config.yaml
model: "contrastive audio-text model"
dataset: "synthesized solo parts of chorales (CocoChorales)"
train_examples: 39062
gain_aug_db: 10
input: "waveform_16khz"
tokenizer: "word"
vocab_size: 56
loss: "sigmoid"
embed_dim: 256
encoder_arch: "transformer"
encoder_norm: "layernorm"
encoder_norm_position: "pre"
encoder_activation: "squared_relu"
encoder_mlp_ratio: 4
encoder_head_dim: 64
encoder_fused_qkv: true
encoder_bias: "all"
encoder_qk_norm: true
encoder_layer_scale_init: 0.1
encoder_parallel_block: false
encoder_inner_norm: false
encoder_moe: "soft"
encoder_num_experts: 8
encoder_moe_every: 2
encoder_expert_mlp_ratio: 1
encoder_slots_per_expert: 2
encoder_shared_expert: false
encoder_wave_strides: [5, 2, 2, 2, 2, 2]
encoder_subsampling: 2
encoder_layers: 6
encoder_width: 320
encoder_positions: "sincos"
encoder_pooling: "attention"
text_encoder_causal: true
text_encoder_width: 128
text_encoder_layers: 10
text_encoder_norm: "layernorm_no_bias"
text_encoder_norm_position: "pre"
text_encoder_activation: "squared_relu"
text_encoder_mlp_ratio: 4
text_encoder_head_dim: 32
text_encoder_fused_qkv: false
text_encoder_bias: "qkv"
text_encoder_qk_norm: false
text_encoder_parallel_block: false
text_encoder_inner_norm: false
text_encoder_positions: "rope"
residual_init: "zero_last"
optimizer: "cautious_adamw"
lr: 0.00072
beta1: 0.9
beta2: 0.999
eps: 1e-08
grad_clip: 5.0
ema_decay: 0.999
steps: 7400
batch_size: 256
epochs: 48.5
lr_schedule: "linear"
final_lr_fraction: 0.05
warmup_steps: 370
weight_decay: 0.5
Rows from block 2 of the audio encoder of a small contrastive audio-text model, named by matrix and row number. Rows with one number belong to one neuron. Each number is 128 + 32 x the weight over its row's rms, rounded and kept within 0 to 255. All counts start at 0. After the name is the row's rms in percent of the matrix's.
Before each neuron's rows are labels from the 100 clips, of 14848, where the neuron reaches its highest value: "lies over" is the class under the peak. Only what is clearly more common there than usual is listed. The data: synthesized solo parts of chorales (CocoChorales). In brackets: how many of the 100, against the usual share in percent.
# fc1: MLP up (encoder.blocks.2.mlp.fc1.weight, 1280x320), inputs 80-159
# fc2: MLP down (encoder.blocks.2.mlp.fc2.weight, 320x1280, transposed), outputs 80-159

lies over: A#4 (61 vs 4.6); A#3 (39 vs 3.3)
fc1.349 074 [190 103 190 126 109 124 190 113 118 188 123 116 112 158 191 144 125 143 107 120 198 175 152 135 136 150 144 214 139 116 142 141 107 185 118 156 170 103 161 168 143 117 200 124 126 108 118 147  78 148 125 135 126 156 101 140 120 100 134 122 137 191 170 117 143 116 130 126 151  82  99 101 103 110 179 109 121 118 158 141]
fc2.349 065 [148 111  99 127  88 133 115 173 140 129 163 155 178 142 135 111 115 146 119 155 133 120 179 125 115 113 185 125 132 117  89 129 132 136 107 123 129  51 183 127 118  99  60 112 120 121 124 113 171 131 143 113 100  91 140 142 181 184 122 143 104 140 109  95 126 148  93 179  90 134 124  15  97 121  84 151 139 133  90 129]

lies over: F3 (98 vs 1.2)
fc1.644 128 [ 82 121 143 111 137  71 174 141 146 136 114 145 145 110 147 148 108 112 192 122 152 171 170 120 121 162 143 123 187 101 153 102 109 138 140 121 160 147 142 135 126 186 116 109 191 139 129 173 195 161 134 112 164 127 121 157 198 137 125 158 119 124 124 180 117 141  83 228 107 128 141 135  83 117 107 139 124 146 176 108]
fc2.644 143 [108  82 178 155 141 119 151 140  84 142 118 142  91 121 115 150 112 154 172  67 117 153 144  70 138  92 135 149 121 122 160  92  38 162  91 133 132 116  96 101 102 148 101 163 151 144 114 122 201 114  91  97 182 153 129 136 113 165 143 120 148  87  74 155 137 145 128 126  98  90 140 172 151 169 112 151 115 107 137 126]

lies over: silence (73 vs 2)
fc1.52 100 [122 104 115  86  73 113 116 184 134  99 103 124 112 146  91 166 133 119  89  99 172 134 141 122 103 191  55 181 129 119 139 175 153 135 114 101 116 140 165 112 107 122 119 113 131 153 144 124 166 111 118 147 130 153 155 106 104 137 139 127 168 185 109 139 146 177 106 163 124 196 157 109  88 120 112 143 124 163 120 112]
fc2.52 087 [127 104  95 159 131 140 135 123 152 130 155  99 138  86 120  93  76 111  91 150 137 148 163 100 100 152 141  97 128  28  79 165  86 125 161  71 136 188 164 114 112  84 147 150  57  97 127 154 104 128 100 135  93 126 161 117  82  68 130 110  97 152 112 132  86 131 121 115 152  85  92 152 118 160 103 130 104 167 201 130]

lies over: A3 (90 vs 2.9)
fc1.476 122 [105 105 109 112 121 140 114  87 177 121 113 105  95 168  92 151 168 137 132 170 177 139 134 110 113 149 153 101 147 136 162 101 157 106 102 140 133 144 149 120 108 173 130 159  98 123 152 148  97 172 118 137 101 176 161 141 125 124 129 169 113 118 164 188 112 171 102 149 170 138 142 124  99  94 112 117  80 100 143 167]
fc2.476 130 [148 137  72  66  87 196 125 109 160  86 149 126  92 124 129 104 171 150 133 172 115 123 168 173 113 134 166  88 114 182 166 119 132 103  94 112 158 115 150 165 135 136 150 134 117  82 195 133 129 127 103 137  75 155 164 129  58 131  82 127  79  96 172 109 108 139 119 115 129 174 128 148  94  91  85 105  65 198 137 150]

lies over: A#3 (88 vs 3.3)
fc1.417 087 [107 143 160 125 138 150 167 149 148  91 154 188 171 187 156 203  94  97 145  75 190 178  93 203 144 119 146 154 136 116  87 155 197 146 127 149 151 128 130 137 195 150 119 115 103 101 170 155  91 159 161 120 132 117  85 176 155 140 144 110 188 186  92 152 166 121 126 132 175 132 110 101 116 145 174 154 132 101 115 125]
fc2.417 078 [156 102 114 132 160 170  48  98 110 156 130 111 186 166 104  95 110  96  99  85 104 158 111  94 174  77  86 148 141 125 122  86 149 169  79 101 146 105 110 109 104 103  84 100 154 102  92 113  85 130 141 140 159 178 113 119 135 181 123 166 131 162 109 112  97  66 165 110 136  75 158  93 169 141 141 123 133 115 142 100]

lies over: A#4 (42 vs 4.6); A#3 (31 vs 3.3)
fc1.430 114 [106 145 143 151 116 207 152 130 168 207 167 147 149 112 165 117 149  84 137 186 135 145 113 146 156 123 159 175 163  96 113 129 137 127  83 143 150 155 159 216  99 118 122 132 170 138 177 106 131 161 138 174 133 175 171 133 144 116 137 151 127 130 124 134 178 127 128 134 157  96 150 127 150 143 161 131 156 199 157 196]
fc2.430 108 [151 142 154 150 107 167 118 184 149  92 112 155 192 170 121 193  79 106 111  94 151 108 120 108  89 158 109 147 140  94  90 138 128 125 147 109  83 138 108  92  77 114 113 105 161 102  93 126 164  78 133 147 170  81 119 103 116 111 129  88 137 160 135 144 155 110 110 111 137 159 108 104 133 153 193  70 134 111 105  80]

lies over: A#4 (60 vs 4.6); A#3 (40 vs 3.3)
fc1.254 091 [117 158 138 173  96 207 143 129 151 149 122  93 176 122 126 123 157 157  86 139 174 167 138 121 134 113 142 170 141 101  65 137 152 109 164 162 177 172 193 151 152 132 103 106 154 150 150 140 152 146 142 133 133 177  99 116 172 140 153 140 140 152 107 145 141 139 165 150 138 102 126 110  85 133 159 157 107 104 109 145]
fc2.254 085 [148  84  90  90 201 127  65 160 174  66 103 134 133 174 138  67 144 172  95 143 137 132 136 126 182 108 158 148  92  87 107 103 127 163 110  58 138  87 125 187 137 127 147 118 102 125 178  98 115 124 117 131  44 115 158  73  70 102 124  63  85 117 115  83 146  70  97  82 113 147  97  86 101 112  95 107 102 196 164 154]

lies over: G4 (89 vs 2.8)
fc1.636 071 [134 125 112 153  90 103 159 105 172 149 102 148 132 131  90 161 101 120 127 168 190 102  82 150 134 112 106 159 147  57 131 143 131 127 189 131 107 138 164 133 105 156 161 114 130  67 116 111 110 145 143 166 148 120 142  98  71 122 152 134 133 147 160 134 128 123 127 101 159 119 119 102 140 132 140 171 136 100 146 149]
fc2.636 057 [162 141  93 116 128 140  62  79 116 132 113 101 119 111 104 122  61 155 145 120 105 104 123  35 160  96 157 154  67  65 112 135 138 111 122 126  98 119 166 117 100  97 108 100 100 133 162  92 123 156 159 128 117 104 114 101  69 121 118 142  83  87 108  91 113 112  65  77 151 103 146 128 116 214  20 116  71 176 145 121]

lies over: A3 (81 vs 2.9)
fc1.707 058 [123 110 140 130 102 109 184 149 118 128 150 122 115 176  96 138 134 123 106 134 184 144 116 134 117 195 112 159 142 120 180 160 186 132 159 127 116 123 103 163 101 194 147 120 112 152 165 127 154 171 136 155 121 140 126 158 164 119 181 148 164 116 125 149 120 135 118 138 156 192 100 150 118 164 137 166 111 120 127 146]
fc2.707 027 [ 92 142 117 127 120 184 104 128  92 147 108  70 116  53 123  85 117 175 136 143 101 110 104 111 152 151 135  98 109  94  82 124 147 108  75  87  73 123 179 146 139  72 129 142 118 101 129 113 142 140 126 152 169 164 120 141   0 122  92 129  53 100 153 114  63 116 116 114  86  74 135 165 127 208 137 135 129 126 144 127]

lies over: A3 (43 vs 2.9); E4 (32 vs 3.3)
fc1.368 110 [ 93 148 110 144 120 141  96 109 138 108  69 105 116 159 120 153 185 128  44 104 121 102 140 145 121 105 104  60 119 127 148 116 165 123 118 127 183 143 105 150 117 165 159 108 141 149 128 123 103  94 114 121 167 151 141 103 207  89 136 139 144 137  97 160 170 130 135 103 167  95 128 156 141 105 158 131 145 147 119 162]
fc2.368 128 [145 118 102 111 128 199 122 131 153 134  98  73  72 118 166  99 169 137 167 136  97  94 157  70 144 111 133  64  82 175 151 105  88 115 150  95 160 152 153 182 120  78  88 186 117  94 142 149 123 141 161 141 132 198 187 150 143 128 103 177  80  87 120 154 136 151 167 131 103 129 162 117 156 106 102 146  77 224 146 177]

lies over: E5 (98 vs 3.2)
fc1.291 114 [114 144 160 173  95 161 108 100 116 135 102  96  97 141 161 172 141 131 105 158 184 125 101 195 145 145 139 161 136 135 109 138 154 151 136 196 143  94 151 140 117 124 208  97 122 159 148 148 130 131 140 152 124 190 119 156 123 116 179 141 163 147 113 181 104 150  99 133 152 123 117 140 161 180 129 130 145 147 156 121]
fc2.291 130 [173 136 111 195 121  83 147 163 181  78  80 137 144 195 143  97 163 179  75 102 173 155 108 100 157 148 182 143  91  70  83  79 162 154  94 147 158 100 153 172 100 177 133 131 124 124 121 134  91 125 137 155 101 152 124  78  85 109 127 127 124 123  54  82 100 121 133 133 109  80 146  81 116 125 105 118 137 135  79 156]

lies over: A#4 (100 vs 4.6)
fc1.70 104 [124  90 146  78 138 171 152  62 144  84  78 163 183 175 172 127 104 168 114 114 134 154 139 103 129 119  56 173 150  91 126 175 106 130 147 136 124  89 202 114  91 103 151 117 129 152 180 147 133 128 142 109 114 107 109 167 150 117  95 118 137 119 140 100 152 141 153 115 133 175 112 161 133 163 150 110 142 136 142 156]
fc2.70 107 [121  96  87  78 119 171 103 142 118 128 102 157 185 175 163 115 159 136 113  84 100 153 108 168 190  81 161  69 138 144 139 114 135 202  98 121 167  61 141  99 163  18 119 121 199 137 146 145 115 141 152 138 135 122 103 159 169 118 119 155 148 154 130 110 201  75 174 123 125 138 132 121 118 105 117 122 158 159 104 137]

lies over: G4 (37 vs 2.8)
fc1.652 078 [100  98 110 180 119  96 117 114 156 143  95 155 137 116 146 119 147 139 135 110 113 106 126 132 130 166 116 109 124 151 125 144 113 125 154 144 124 123 160 159 111 129 119  98 151 113 122 143 132 133 135 107 114 132 144 137 114 141 153 145 121 109 166 126 112 136 195 130  71 125 129 116 138 129  98 100 101 122 123 162]
fc2.652 071 [140 153 112 114 107 140 127 119 113 129 105  93 173 155  85 116  54 142 144 154 108 180 117 189  99 132  63 192 111 143 121 118 178 161 130 123  53 170 151  77 144 107 163 121 100  47 135  79 128 187 103 103 150  79 102 135  98 113 144 133  88 114 150 137  88 172  88 102 176 133 108 137 103 150 102 158 101 116 167  70]

lies over: F3 (77 vs 1.2)
fc1.230 097 [105 181 142 125 126 112 137 131 143 142 140 123 100 121  72 105 124 117  83 146 150 139 152 161  83 126 170 168  66 157 202 168 108 132 139 128 133 133 149 102 147 163 158 141 197 174 125 142 171 132 124 128 118 193 131 165 150 113 100 117 165 108 172 200 114 183 101 134 129  71 127  77 130 190 167 200 123 147  86 138]
fc2.230 099 [124  53 137 143  73 126 171 130 147 101 137 130 117 150 125 187  96 147 121 112 105  86 162  80  95 141 123 125  94 109  85 105 103 119 136 140 108 124 120 132  73 160  75 144 132 103  96 101 209 107  74 142 125  63 164 117 123 138 119 137 125  83  91 112 131 180 141 113  92 125  89 103 115  77 123 113 145 122 107 108]

lies over: G4 (44 vs 2.8); A5 (35 vs 0.8)
fc1.36 093 [132 114 148 176 153 112 141 104 138 171 147 126 151 101 166 160 124 123 109 183 139 153 157 174 130 167 119 168 165 169 139 118 137 144 151 109  95 166  82 133 103 186 160 124 165 165 119 177 121 141 117 164 176 170 122 156 133 164 156 179  86 133 181 139 105 112 176 129 142  94 130  90 131 147  96 163 116 133 120 147]
fc2.36 092 [140 158 118  87 114 124 103 163  80 114 153 136 132 165  78  84 110  75 162 138 121 110 169 151 136  93 164 118 149 143  98 136  77 170 118 122 170 115 170 131 148 140  74 186 154 134 102 156 167  51  59 120  84 144 200 131  82 124 121 102 144 165 126 185 158 162 140 133  71  64 102 147 129 134 165 105 179 173 104 125]

lies over: E3 (73 vs 0.9); E4 (27 vs 3.3)
fc1.721 091 [143 170 157 139 141 124  76 164 167 132 108  94 118 106 126 126 139 128 142 189 159 178 125 147 121 131 165 150 147 126 104 153 182 121 156 111 134 133 174 141 132 178 121 167 116 115 128 119 146 168 166 123  99 236 156 181 148 132 103 161 169 133 139 133 161 199  90 168 143 171 123 146 157 196 137 214 144 129 155 133]
fc2.721 092 [132  88 138 181 186 101 165 181 131 141 114 127  79 146 124 189 130 140  94 108 142 130 128  41  92 161 193 167 108  76 125  75  71  78 134 117 166 151  85 141  48 149  38 120 144 183 109 113 198 112  94 127 126 117 191 151 127 129 164 141 128 150  66 144 145 149 126 191  96  80 115 116 123 118 134 160 118  75 177 112]

lies over: A3 (55 vs 2.9); A4 (32 vs 3.7)
fc1.384 128 [ 99 115  84 138  87 121 114 108 165 105 101 179 134 122 155 180 154 187  45 146 159 120 117 152 106 144 106 103 131 126 142 101 160 131 146  99 161 150  92 121 111 134 131  91 149 125  99  97 169 132 107 148 152 128 115  50 181 143 131 131 148 114  91  98 163 165 149 102 147 128 173 131 122  60 147  89 114  96  86 185]
fc2.384 146 [166 116  88 154 109 194  91 125 160 139 109 121  65 130 176  95 152 174 171 123  94  90 124 102 139  93 134  97  58 137 122  69 110 146 157  95 104 134 111 121 123 125 111 187 142  54 162 118 185 136 112 149 117 190 158 119  53 167  98 117 159  92 101 129 158 135 170 156 143 152 196 132 176  68 115 110 108 138 131 166]

lies over: silence (32 vs 2)
fc1.762 071 [131 121 137 125  79 104 140 131 126 168 128  61  96 159 149 133 142 128 139 187 158 131 138 138 107 179  88 101 130 142 111 110 162 110 148 145 146 123 177 118 134 117 156 120 186 168 174 152 170 132 136 161 132 136 145 133 160 181 196 125 165 193 116 161 136 101 124 158 153  76 138 109 173  84 166 178 146 170 121 154]
fc2.762 050 [210 129 126 157 147 178 113  75 164 124 126 161  79 171  92 146 163 106 158 136 145 162  83 136 173  92 106 108 134 107  98 125 101 118 110 125 153 114  77 163  87 131 186 131 122 125 108 101  92  98 127  97 124 168  85  87  64 103 141 102 164 124  90 133 175 108 163  44  81  85 115 129 116 145 147  97 126 156 124 161]

lies over: A#4 (37 vs 4.6); silence (36 vs 2)
fc1.485 113 [138 122 125 144 133  94 189 109 160 151 164 139 162  94 129 141 131 148 131 140 200 164 110 155 117 146 102 158 156 143 113 129 149 154 159 147 137 125 114 145 204 146 121 106 145  94 136 169  99 129 154 147 162  99 123 174 127 142 157  90 165 183 174 152 141 109 114 105 157 156 107 104 115 142 168 117  94 126 169 112]
fc2.485 119 [130 131  88  88 172 121 100  93 117 139 130 120 125 161 111 108  91 129 120 122 118 194  92  55 140 115 124 193 101 107 114 120 175 126  87  84 103 115 136 120  77 142 114 105 140 102 121 104  91 138 161 166 113 123 130  90 107  93 141 170  88 177 136  70 100 101  90 109 172  37  61 101 115 136 112 132 123 103 183  58]

lies over: G5 (59 vs 2.7); F#5 (32 vs 3.1)
fc1.382 100 [137  94 159 114  65  97 186 168 114 161 150 117  94 111 116  88 103 131 119 123 127 153 177 120 129 152 128 176 131 161 133 176 139  84 143 125 134 140 113 117 144 138 147 143 141 135 176 166 140 132 164  91 115  93 121 126 115 120 155 101 167 164 134 120 100 158  96 157  78 148 129 161 109 135 167 148  82 136 168  99]
fc2.382 104 [162 130 125 192 110 142 170 198 175 170  81  97 146  44 119 111 124 167 178 177 123 126 208 108 120 148 199 158 124 137 162 188  87 126 180 144  93 154 102  91  98 137 133 113  60 115 133 202 129 155 132 101 156 102 105 171 110 133 135 124  72 102 113 177 135 176 128 120 114 159 115 135  76 135  79 144 130 115 151 111]

lies over: G4 (37 vs 2.8); C#5 (26 vs 4.1)
fc1.398 050 [127  96 185 146 140 129 132 153 179 197 103  98 115 152  94 118 129 136 157 123 144 162 120 133 133 187 115 171 109 144 141 115  99 107 124  92 119 134 229 175 139 126 105 126 130 155 123 137  74 123 166 173 122 168 165  75 134 124 162 143 154 163 199 105 103 109 144 184 156 150 139 149 140 110 174 138 131 116 174 141]
fc2.398 032 [ 88  98 128 130 122 153  82 140 100  83  84 138 154 136 175 108 131  84  95  71  98 178 108 109 113  99 131  90 153  97 141 136 149 110 129 144 104 115 136 157  51 100  42 104 129 105 136 136 143 139 148 110 144  75 145 134 112 137 169 168  88 140 157 131  48  95 143 122  99 187 112  81  71 123  88 105 142 147 158 114]

lies over: E5 (68 vs 3.2); E4 (31 vs 3.3)
fc1.533 157 [ 83 151 142 110 123 134  90 137 106 146 111 135 136 109 138 111 157 110 120 114 160 102 139  87  74 151 127  85  85 147  82 115 167  90 124  97 162 109 143 182 145 150 171 129 110 123 172 144 101  83 126 152  72  79 185 101 169 128 126  93 137 161 105 144 192 150  88 154 124 111  79 139 164  95 198 128 163 111 169 114]
fc2.533 176 [166 138 108 114 131 132 111 139 122 112 172 145  83 142  69  93 152  98 123  81 147 167 171 120 136 105 161 100  94 111  93 115 113 110 100  89 185 106 189 190 140 100 142 181  98  93 120 126 122  66 134 156  80 161 185 120 129  78 110 121 102 133 126 125  90 191 151 117  27  83  85  86  75 125 142 150 112 162  94 117]

lies over: A#3 (56 vs 3.3)
fc1.324 081 [130 102 114  58 113 145 126 167 118 117 156 109 168  81 127 135  96 117 122 147 127 122 108 199 111 219 131 179  65 148 125  82 127 158  93 164 156 164 135 152 159 162 107 110 117 129 141 134 111 150 167 129 113 136 112 161 154  94 126 124 142 156 165 120 152  88 167 122 151 180 109 157 120 128 172 150 135 145 180 135]
fc2.324 049 [122 135 161  69 187 101 154 192  90 150 124  98  85  62 101  99 160 171 126 113 110 120 112 126 142 138 124 130 104 161 194 106 113 124 166 104 143 110 113 142 130  70 123 137 152 152 152 119 186 120 103 118 135 187 141 145 202 160 104 152 138 112  86 100 148 159 177  84 126 105 153 117 200 116 144 131 117  93 121 132]

lies over: G4 (34 vs 2.8); D4 (29 vs 4.9)
fc1.178 157 [158 131 144 133 136 104 159 100 150 187 174 129 107 103 150 182 160 123  40 182 146 111 129 146 115 143  65 106 163 142  98 185 168 102 181  70 131 134 104 155  75 108 154  68 172 121 132 150  98 125  96 151 164 138 154 136 123 105 180 151  88 177 117 116 125 120 208  92 108  89 141 112 136 131 115 163 124 168 183 161]
fc2.178 162 [140 156  78 114 100 142  99 143 102 163 141 129 132 143 106  94 159  82 109 153 133 147 153 115 127 152 171  90 130 165  85 141 169 131 109 125 147 175 172 135 109 161  47 153 128 104 141 146  91  90  82 132 105 147 201 142  71 154 123 147  69 165 121 183  83 196 152 105  97  69 112 147 119 169 146 113 147 182 122  99]

lies over: silence (77 vs 2)
fc1.91 079 [152 106 159  71 113 124 121 128 111 141 135 141 144 125  68 159  81 118 139 159 175 138  86 127 114 159  43 218 136 172  99 160 129 144 182 101 162 105  98  75 164 178  81 138  94 133 132 158 119 152 125 127 134 158  88 146 118 162 147 117 157 190 141 132 176 198 135 149 188  97 159  68 102 123 125 156 103  79 184 164]
fc2.91 062 [172  85 109 123 157 138  88 103 138 106  95 139 123 161 124  31 119 161 142  98 128 107 148 107 128  61 139 135  96 110 123  88  71 118 131 104 123  64 125 158 129  99 103 141  80  68 128 106 161 100 142  84  61  88 178 107 110 145 152  63  93 170 141 108 107  82 113 112 148 155  86  79  98  91 105 113  75 120  66 133]

lies over: F3 (99 vs 1.2)
fc1.406 088 [145 113 114 148 114 122 153 129 123 135 107 137 131 162 195 157 109 142 190 148 142 152 154 142  74 143 161 136 174 129 133  65 100 120 134  58 177 150  96 114 124  63  99 134 187 127 101 138 151 149 105 163 104 149  67 140 163 136 151 133 140 172 105 193 126  75  99 168 122 127 104 127 127 141 119 134 138 104 160 115]
fc2.406 098 [112  74 120 109 146 122 129 177  83  91  86 136 155 122 128 151  77 105 171  80 109 187 121 133 184 126 117 130 113 123 185  88 100 183 100 143  89  57 107 111  33 147 184 155 105 131 116 142 224 108 102 100 171 175 107 103  99 123 130 140 121 144  52 127 136 180  99 130  84 105 109 192 151 151  77 107 138 101 168 127]

lies over: A#4 (98 vs 4.6)
fc1.605 054 [104 131  79 161 133 132 146  90 114 131 166 142 125 112 158 106 124 124  77 154 216 193 130 187 130 164 171 159 114 117 142 109  96 198 140 119 107 145 143 165 126  82 136 136 178 120 131 164 166 150 110 195 144 163 146 167 130 125 164 131 147 192 154 120 130 187 155 124 134 135 136 133 105 115 207 136 107 120 175 168]
fc2.605 030 [165 115  47 184 105 168 110 102 163 125 157 147 126 148 158 113 117 123 125 174 134  85 158 118 113 116 194 119 114 125 139 112 137  74 133 118  80  43 111 165 126 226 116 131  85  95 124 124 220 171 127 154  78  99 154 115 148 165 142 106 106 148 124  85 150  80 161 196  78 108 110 126 130  78  81 126 131 154  80 134]

lies over: E3 (89 vs 0.9)
fc1.89 122 [148 132 124 117 130 105  98 131 111 146 157 143 185 140 131  89 149  96  79 110 127 142 173 118 128 101 153 153 156 131 121 193 165 134 151 185 166 167 135 151 137 180 109 144 183 158 148 117 179 108 137 148 185 104 146 112 104 128 135 149 150 148 102 119 164 149 140 187  78 141 166  85 148 144 118 131  81 148 122 181]
fc2.89 125 [150 110 159 174 117 151 101 171 167  79  98  64  98  92  85 166  63 114 147  94 101  91  94 102  69 115  92 150 120  89  71 112 111 106  92  74  78 111 158  56  90 121  86 101  81 124 133  74 140 127 141 149 136 139  88 167 127  89 146  76  95 132  99 136 131 154 109 128 176 158 123 137  86 141  75 145  71 132 132 105]

lies over: silence (100 vs 2)
fc1.404 063 [134  96 170 104  82  95 152 114 166 155 140 143 154 190 110 135 141 156 124 135 199 207 144  99 140 154 127 175 160  70 117 141 193 150 103 113 157 157 154 158  99 122 162 115 169 174 151  80 100 119  83 176 123 141 158 123 150 112 105 138 183 186 169 126 122 207 125 129 157  84 132 147 107  94 121 114 110 139 177 132]
fc2.404 048 [177  87 120 116 116 138 114 115 124 130 150 138 150  87 122 132 125 100 112  84 146 151 101  96  94 141 155 130 132  90 119 148 107  92 116 161 155  13 118  91  85 135 180  77  91  99 147 150  64 130 167 134 104  76 171 124  36 111 179 115  67 227 156  84 117  71  98  63 135 140  80 191  68 121 144  66 126  84 204  71]

lies over: A#3 (68 vs 3.3)
fc1.641 076 [142 127 132 116 107 125 114 144 110 118 152  96  78 213 130 117 127 158 149 148 170 132 115 122  85 175 104 154 110 155 133 137 130  97 105 131 133 103 103 116 132 117 164 125 166 100 158 156 163 166 107 132 142 131  87  95 154 152 150 139 161 142 143 142 130 165 171  99 156 102 136 143 131 140 136 173 144 134 147 159]
fc2.641 054 [167 130  92 112 102 101 137 135  90 156 102 167 201 125 109  84 165  62 155  94 140 159 152 144 173 106 174  80 180 126 100 133 108 137  86 174 162  65  96 137  81 112  84 167 113 129  85 201 132  72  77 100 184 111  76 146 126 164 118 168 159 137 127 173 170 132 155  50  55  61 152 153  98 162 199 129 181 110  74 110]

lies over: G4 (34 vs 2.8)
fc1.218 100 [117 134  94  95 108 121 109  64 142 136 104 124  91 104 146 139 107 108 108 119 103 144 116  62 155 102 109 141 105 116 130 123 128 122 114  86 124 118 117 137 126  59 144 152 131 115 108 106 157 182 142 178  95 148  74 113 145 128 137 118 130 105  91 121 148 129 100 128 115 102 150  96 129 157 152 141 128 169  95 122]
fc2.218 094 [129 110 143 109  75 148  86 121 116  45  98 127 136 130 140 113 157 115 106  96 105 134 161 180  56 127 112 103 102 112 168  99 118  64 121 155 103  83  87 119  67 171  83  96  59  95 129 152 179 102  62  91 144  80 125 108 114 138 105 130 166 171  71 130  98 149 129  97  97 182 123 104  97  79 142 105 135  67  55 123]

lies over: G5 (91 vs 2.7)
fc1.749 099 [148 140 154 130 139 148 101 135 105  96 133 146 164 147 161  87 142 125 116 162 153 183 142 161  87  93 122  77 146 113 168 105 156 133 107 131 147 123 141  75 169  88 149 144 112 180 185 143 154  71  86 117 155 115 150 159 183 125 122  99 141 169 166 161 170 100 149 181 127 161 137 162 131  92 114 186 172 144 134 106]
fc2.749 093 [107 100 106  90 135 216  99 118  58 146  89  81 137 142 175 115 130 156 119 102  75  95  95 121 147  79  88  77 110 165 135 154  56 192 125  91 122 105 160 151 139   0 177 123 111 113 147 120 105 136 184 118 156 131 166 126 193 108 143 111  83  71 111 102 181  90 120  71  98 153 137 104  89 117 138 133 119 181 102 116]

lies over: C4 (45 vs 3.4); A4 (36 vs 3.7)
fc1.114 099 [118  99 125 110 173 123 191 126 138 119  92 129 135 107 156 123 101 156 135 203 144 116 146 132 128 168 110 149 185  71 167  93 169 119 103 118 112 117 149 123  68 129 163  78 144 172 131 134 139 193 146 107 106 120  92 143 145 127 187  87  89 206 141  70 100 114  79 206 169 170  99 154 102  90 129  77 126 120 123 140]
fc2.114 098 [ 96 131 141 180 155 145 187 157 167 115 109  88 137 140 126  95 108 149 182 131 114 152 159 130 124 143 147 127 132 159 141 136  99 100  98 112 112 141 177 130 139 165  79 125  33 102 115 124  99 162 153 102 153 190 115 180 158 132  80 129  75  99 103 150  81 184 148 141 101  89 135 188 186 174  57 151 104 136  94 114]

lies over: F3 (99 vs 1.2)
fc1.40 116 [ 78 154 106 118 132  96 127 125 156 141 109 135 125 112 101 145  74 129 184 145 136 181 108 107 108 151 124 133 148  94 181 113 135 113 129  86 129 169 205 110 137 158  85 125 184 126 135 108 170 130 145 188 123 175  89 140 146 113 125 155 105 145 125 144 103 126 102 185  95 129  97 136 125 126 100 177 103 127 182 136]
fc2.40 114 [136  46 170 155  80 117 138 139  42 101 109 133 123 153 141 151 103 134 194  70 139 178 110 102 144 103 105 101 127 107 166  64  53 137 120 155 146  62  83 145  35 154 171 157 121  85  87 175 207  94  87 110 208 149 110  85  93 156 162 129 164 138  65 143 132 102 142 109 114  58 117 197 147 132 108 118 158 103 122 150]

lies over: F3 (100 vs 1.2)
fc1.633 107 [104 115 122  98 111  90 172 156 158 129 133 150 122 109  83 127  87 195 183 121 114 190  77 142  99 176 123 162 160  89 173  97 116 136 145  79 158 150 172  84 126 106 107 150 168 134 121 129 178 163 158 149 137 150  82 159 171 109  96 163 125 152 101 185  81 161 115 185 100  79  91 148 110 123 108 151 127 128 212 129]
fc2.633 115 [117  51 142 120  75  96 141 112  32 104 128 130 131 118 110 162  80 115 165  75 149 167 101 121 125 131 131 115 101 106 162  79  59 147 121 154 148  72  98 136  50 155 146 126 145 113  89 172 208  89 103 113 159 152 113  91 103 116 168 125 134 151  65 129 107 112 134 122  99  87 124 156 123 130 100 129 152 119 149 143]

lies over: E5 (36 vs 3.2)
fc1.766 072 [143 110 125 100 107 117 169  89 145 133 163 117 152 135 131 135 113 168 134 184 156 149 187  81 132 184 144 178 140 157 134 121 163 101 191 176 204 133 123 140 102 136 138 118 166 196 161 179 121 112 128 137 141 136 140 143 158 149 147 139 119 192 160 178 169 153 128 177 168  79 177 113 123 122 128 152 144 162 157 180]
fc2.766 036 [155 167 159 140 147 206 100  82 209 187 120 129 107 162 113 163 110 122 168 153 106 143 116 153 133 125  89 108 157 111 114 114 107 176  94 119 100 184  73 127  56 150 146 105 108 155  92 116  69 124 130 171 171 151  72  77 184 106 137  46 133 117  76 173 163  97 133  80 112 167 120 103 147  86 110 116 138 150  84 183]